A small image denoising model, trained from scratch.
Data: 61751 training examples, 63.0 epochs.
Rows from block 7 of a small image denoising model, named by matrix and row number. Rows with one number belong to one channel. Each number is 500 + 50 x the weight over its row's rms, rounded and kept within 0 to 999. All counts start at 0. Numbers have three digits each.
After each channel's rows are labels from the 100 images, of 14976, where the channel reaches its highest value: "place" is the part of the image that holds the peak; "colour at peak" is the nearest of a few named colours to the mean colour under the peak. Only what is clearly more common there than usual is listed. The data: crops of objects in photos (Visual Genome). In brackets: how many of the 100, against the usual share in percent.
# convs0: first 3x3 conv (model.decb.0.1.convs.0.weight, 128x128x3x3, each kernel summed), inputs 96-127
# convs1: second 3x3 conv (model.decb.0.1.convs.1.weight, 128x128x3x3, transposed, each kernel summed), outputs 96-127

convs0.111:490545498507459451606583418497524477483529467539469474526530560479558569492420445502448503450526
convs1.111:515500407456474445567464407448583606496485580484487509470483482523502419534536550512545616559463
place: middle left (29 vs 10.5)
colour at peak: white (38 vs 7)

convs0.5:537422587536508504571458579607515504491509439552429510498576588459511517484484475475454501432469
convs1.5:550479533356465557558535453538463543464469442540517544487520501486564547505492526455523525504556
place: centre (34 vs 9); top centre (30 vs 10.5)
colour at peak: white (60 vs 7)

convs0.93:546556489603521472461578494596514443446533473568416415501501551496492442436559510506560515506489
convs1.93:489473500429463487494438480450551469589511531507580488599422536387555467455579398500402512548488
place: middle right (30 vs 10.5)
colour at peak: white (26 vs 7)

convs0.95:538491480547465447505477544615463480495498511507472533432584671513511528441489481509541531472460
convs1.95:447462520546554471524422531519502491459524566503474471525421490486460537600463462483458471559466
place: centre (42 vs 9)
colour at peak: white (64 vs 7)

convs0.110:528558519466474482455487527577422419480608471563465512478551544491562520488427448475483464547459
convs1.110:496621476543529508459479443492539600519445533509482477546406545466559454544410534503450516427472
place: bottom centre (28 vs 10.5)
colour at peak: white (58 vs 7)

convs0.116:513543416459511571436472399553329452521557473481461511478512472523454597472484438545435538509459
convs1.116:493408615509457523504516527427431501464483543550453518511560548457448568555507528492476489483488
place: middle left (32 vs 10.5)
colour at peak: white (65 vs 7)

convs0.72:519512534430506507429415512418484406511585484448510462521453437570509436517547510527475482574533
convs1.72:579558592497374427477475482507439441499497556621541409398501430499498469467493510474463494540580
place: centre (26 vs 9); bottom centre (26 vs 10.5)
colour at peak: white (67 vs 7)

convs0.68:515520482501483449457497477541515492500534454523533375534522560483441482521507359458438514537493
convs1.68:466532466497459531492438381449453469513506516473407601458474524451467435488480509489574532475509
place: top right (37 vs 12.3)
colour at peak: white (45 vs 7)

convs0.53:532470455472495537545461521558543391431456513506528368549602539537527503536426441467426476494511
convs1.53:508587492477368502577523463530495560511541508505553551432570496396477449486458466566625478578443
place: top centre (37 vs 10.5)
colour at peak: white (33 vs 7)

convs0.92:567433547502468464533348446536306547461521466472506479471542546509521559508545398511500441497470
convs1.92:483514379488628517477613490469629421498542499467513471573480571483497463475507597531502551441545
place: top right (38 vs 12.3)
colour at peak: white (48 vs 7)

convs0.51:479498448544524312451450579559579473453546534435520404441535554408576545489485464425503374502563
convs1.51:513543546488509501424415382437519465560492440479407540535387551561431514462493572549537484527521
place: top right (34 vs 12.3)
colour at peak: white (54 vs 7)

convs0.41:505447532525502436438516481476493535506484523497544448540490460479433561504593504466576407542445
convs1.41:594510534602511539560554578545544493507470438604515450493574563546567534528496557492434521500525
place: top centre (36 vs 10.5); top right (31 vs 12.3)
colour at peak: white (97 vs 7)

convs0.11:507490441512474452590511483526445505498502434416553466581479493442499555527575554541491555595293
convs1.11:477485534540481528455530504480494611514500478540415516407453441517497444521466454399402563485505
place: top left (39 vs 12.3)
colour at peak: white (39 vs 7)

convs0.114:487512554452632521504519442505522458404532568563508412573493544508464535444485512440441572440470
convs1.114:538482435521402551612419566431527561456490395408440551431488431525561414422450376552537485551462
place: middle right (27 vs 10.5)
colour at peak: white (61 vs 7)

convs0.34:547476486575468474513504534609499541507487506522470521457574713508509489460468486472528541500485
convs1.34:429527471535557502490489498532524522486546466491502461540472493497521529576537504544486532544495
place: centre (36 vs 9); top centre (31 vs 10.5)
colour at peak: white (66 vs 7)

convs0.97:525471608487528493455497576474484482537537500572443529551504460533482442479539587548465459566552
convs1.97:504547566536413468463480496459467523492428499565506426394534465544474490566461521480532428539569
place: centre (27 vs 9)
colour at peak: white (77 vs 7)

convs0.106:483544534513508535620500473509503422494474432551508485508520502499485542502506407530459489550451
convs1.106:521398550497415580445537559433522487465474467470492431473584502605546515525552522526521522436550
place: top left (32 vs 12.3)
colour at peak: white (36 vs 7)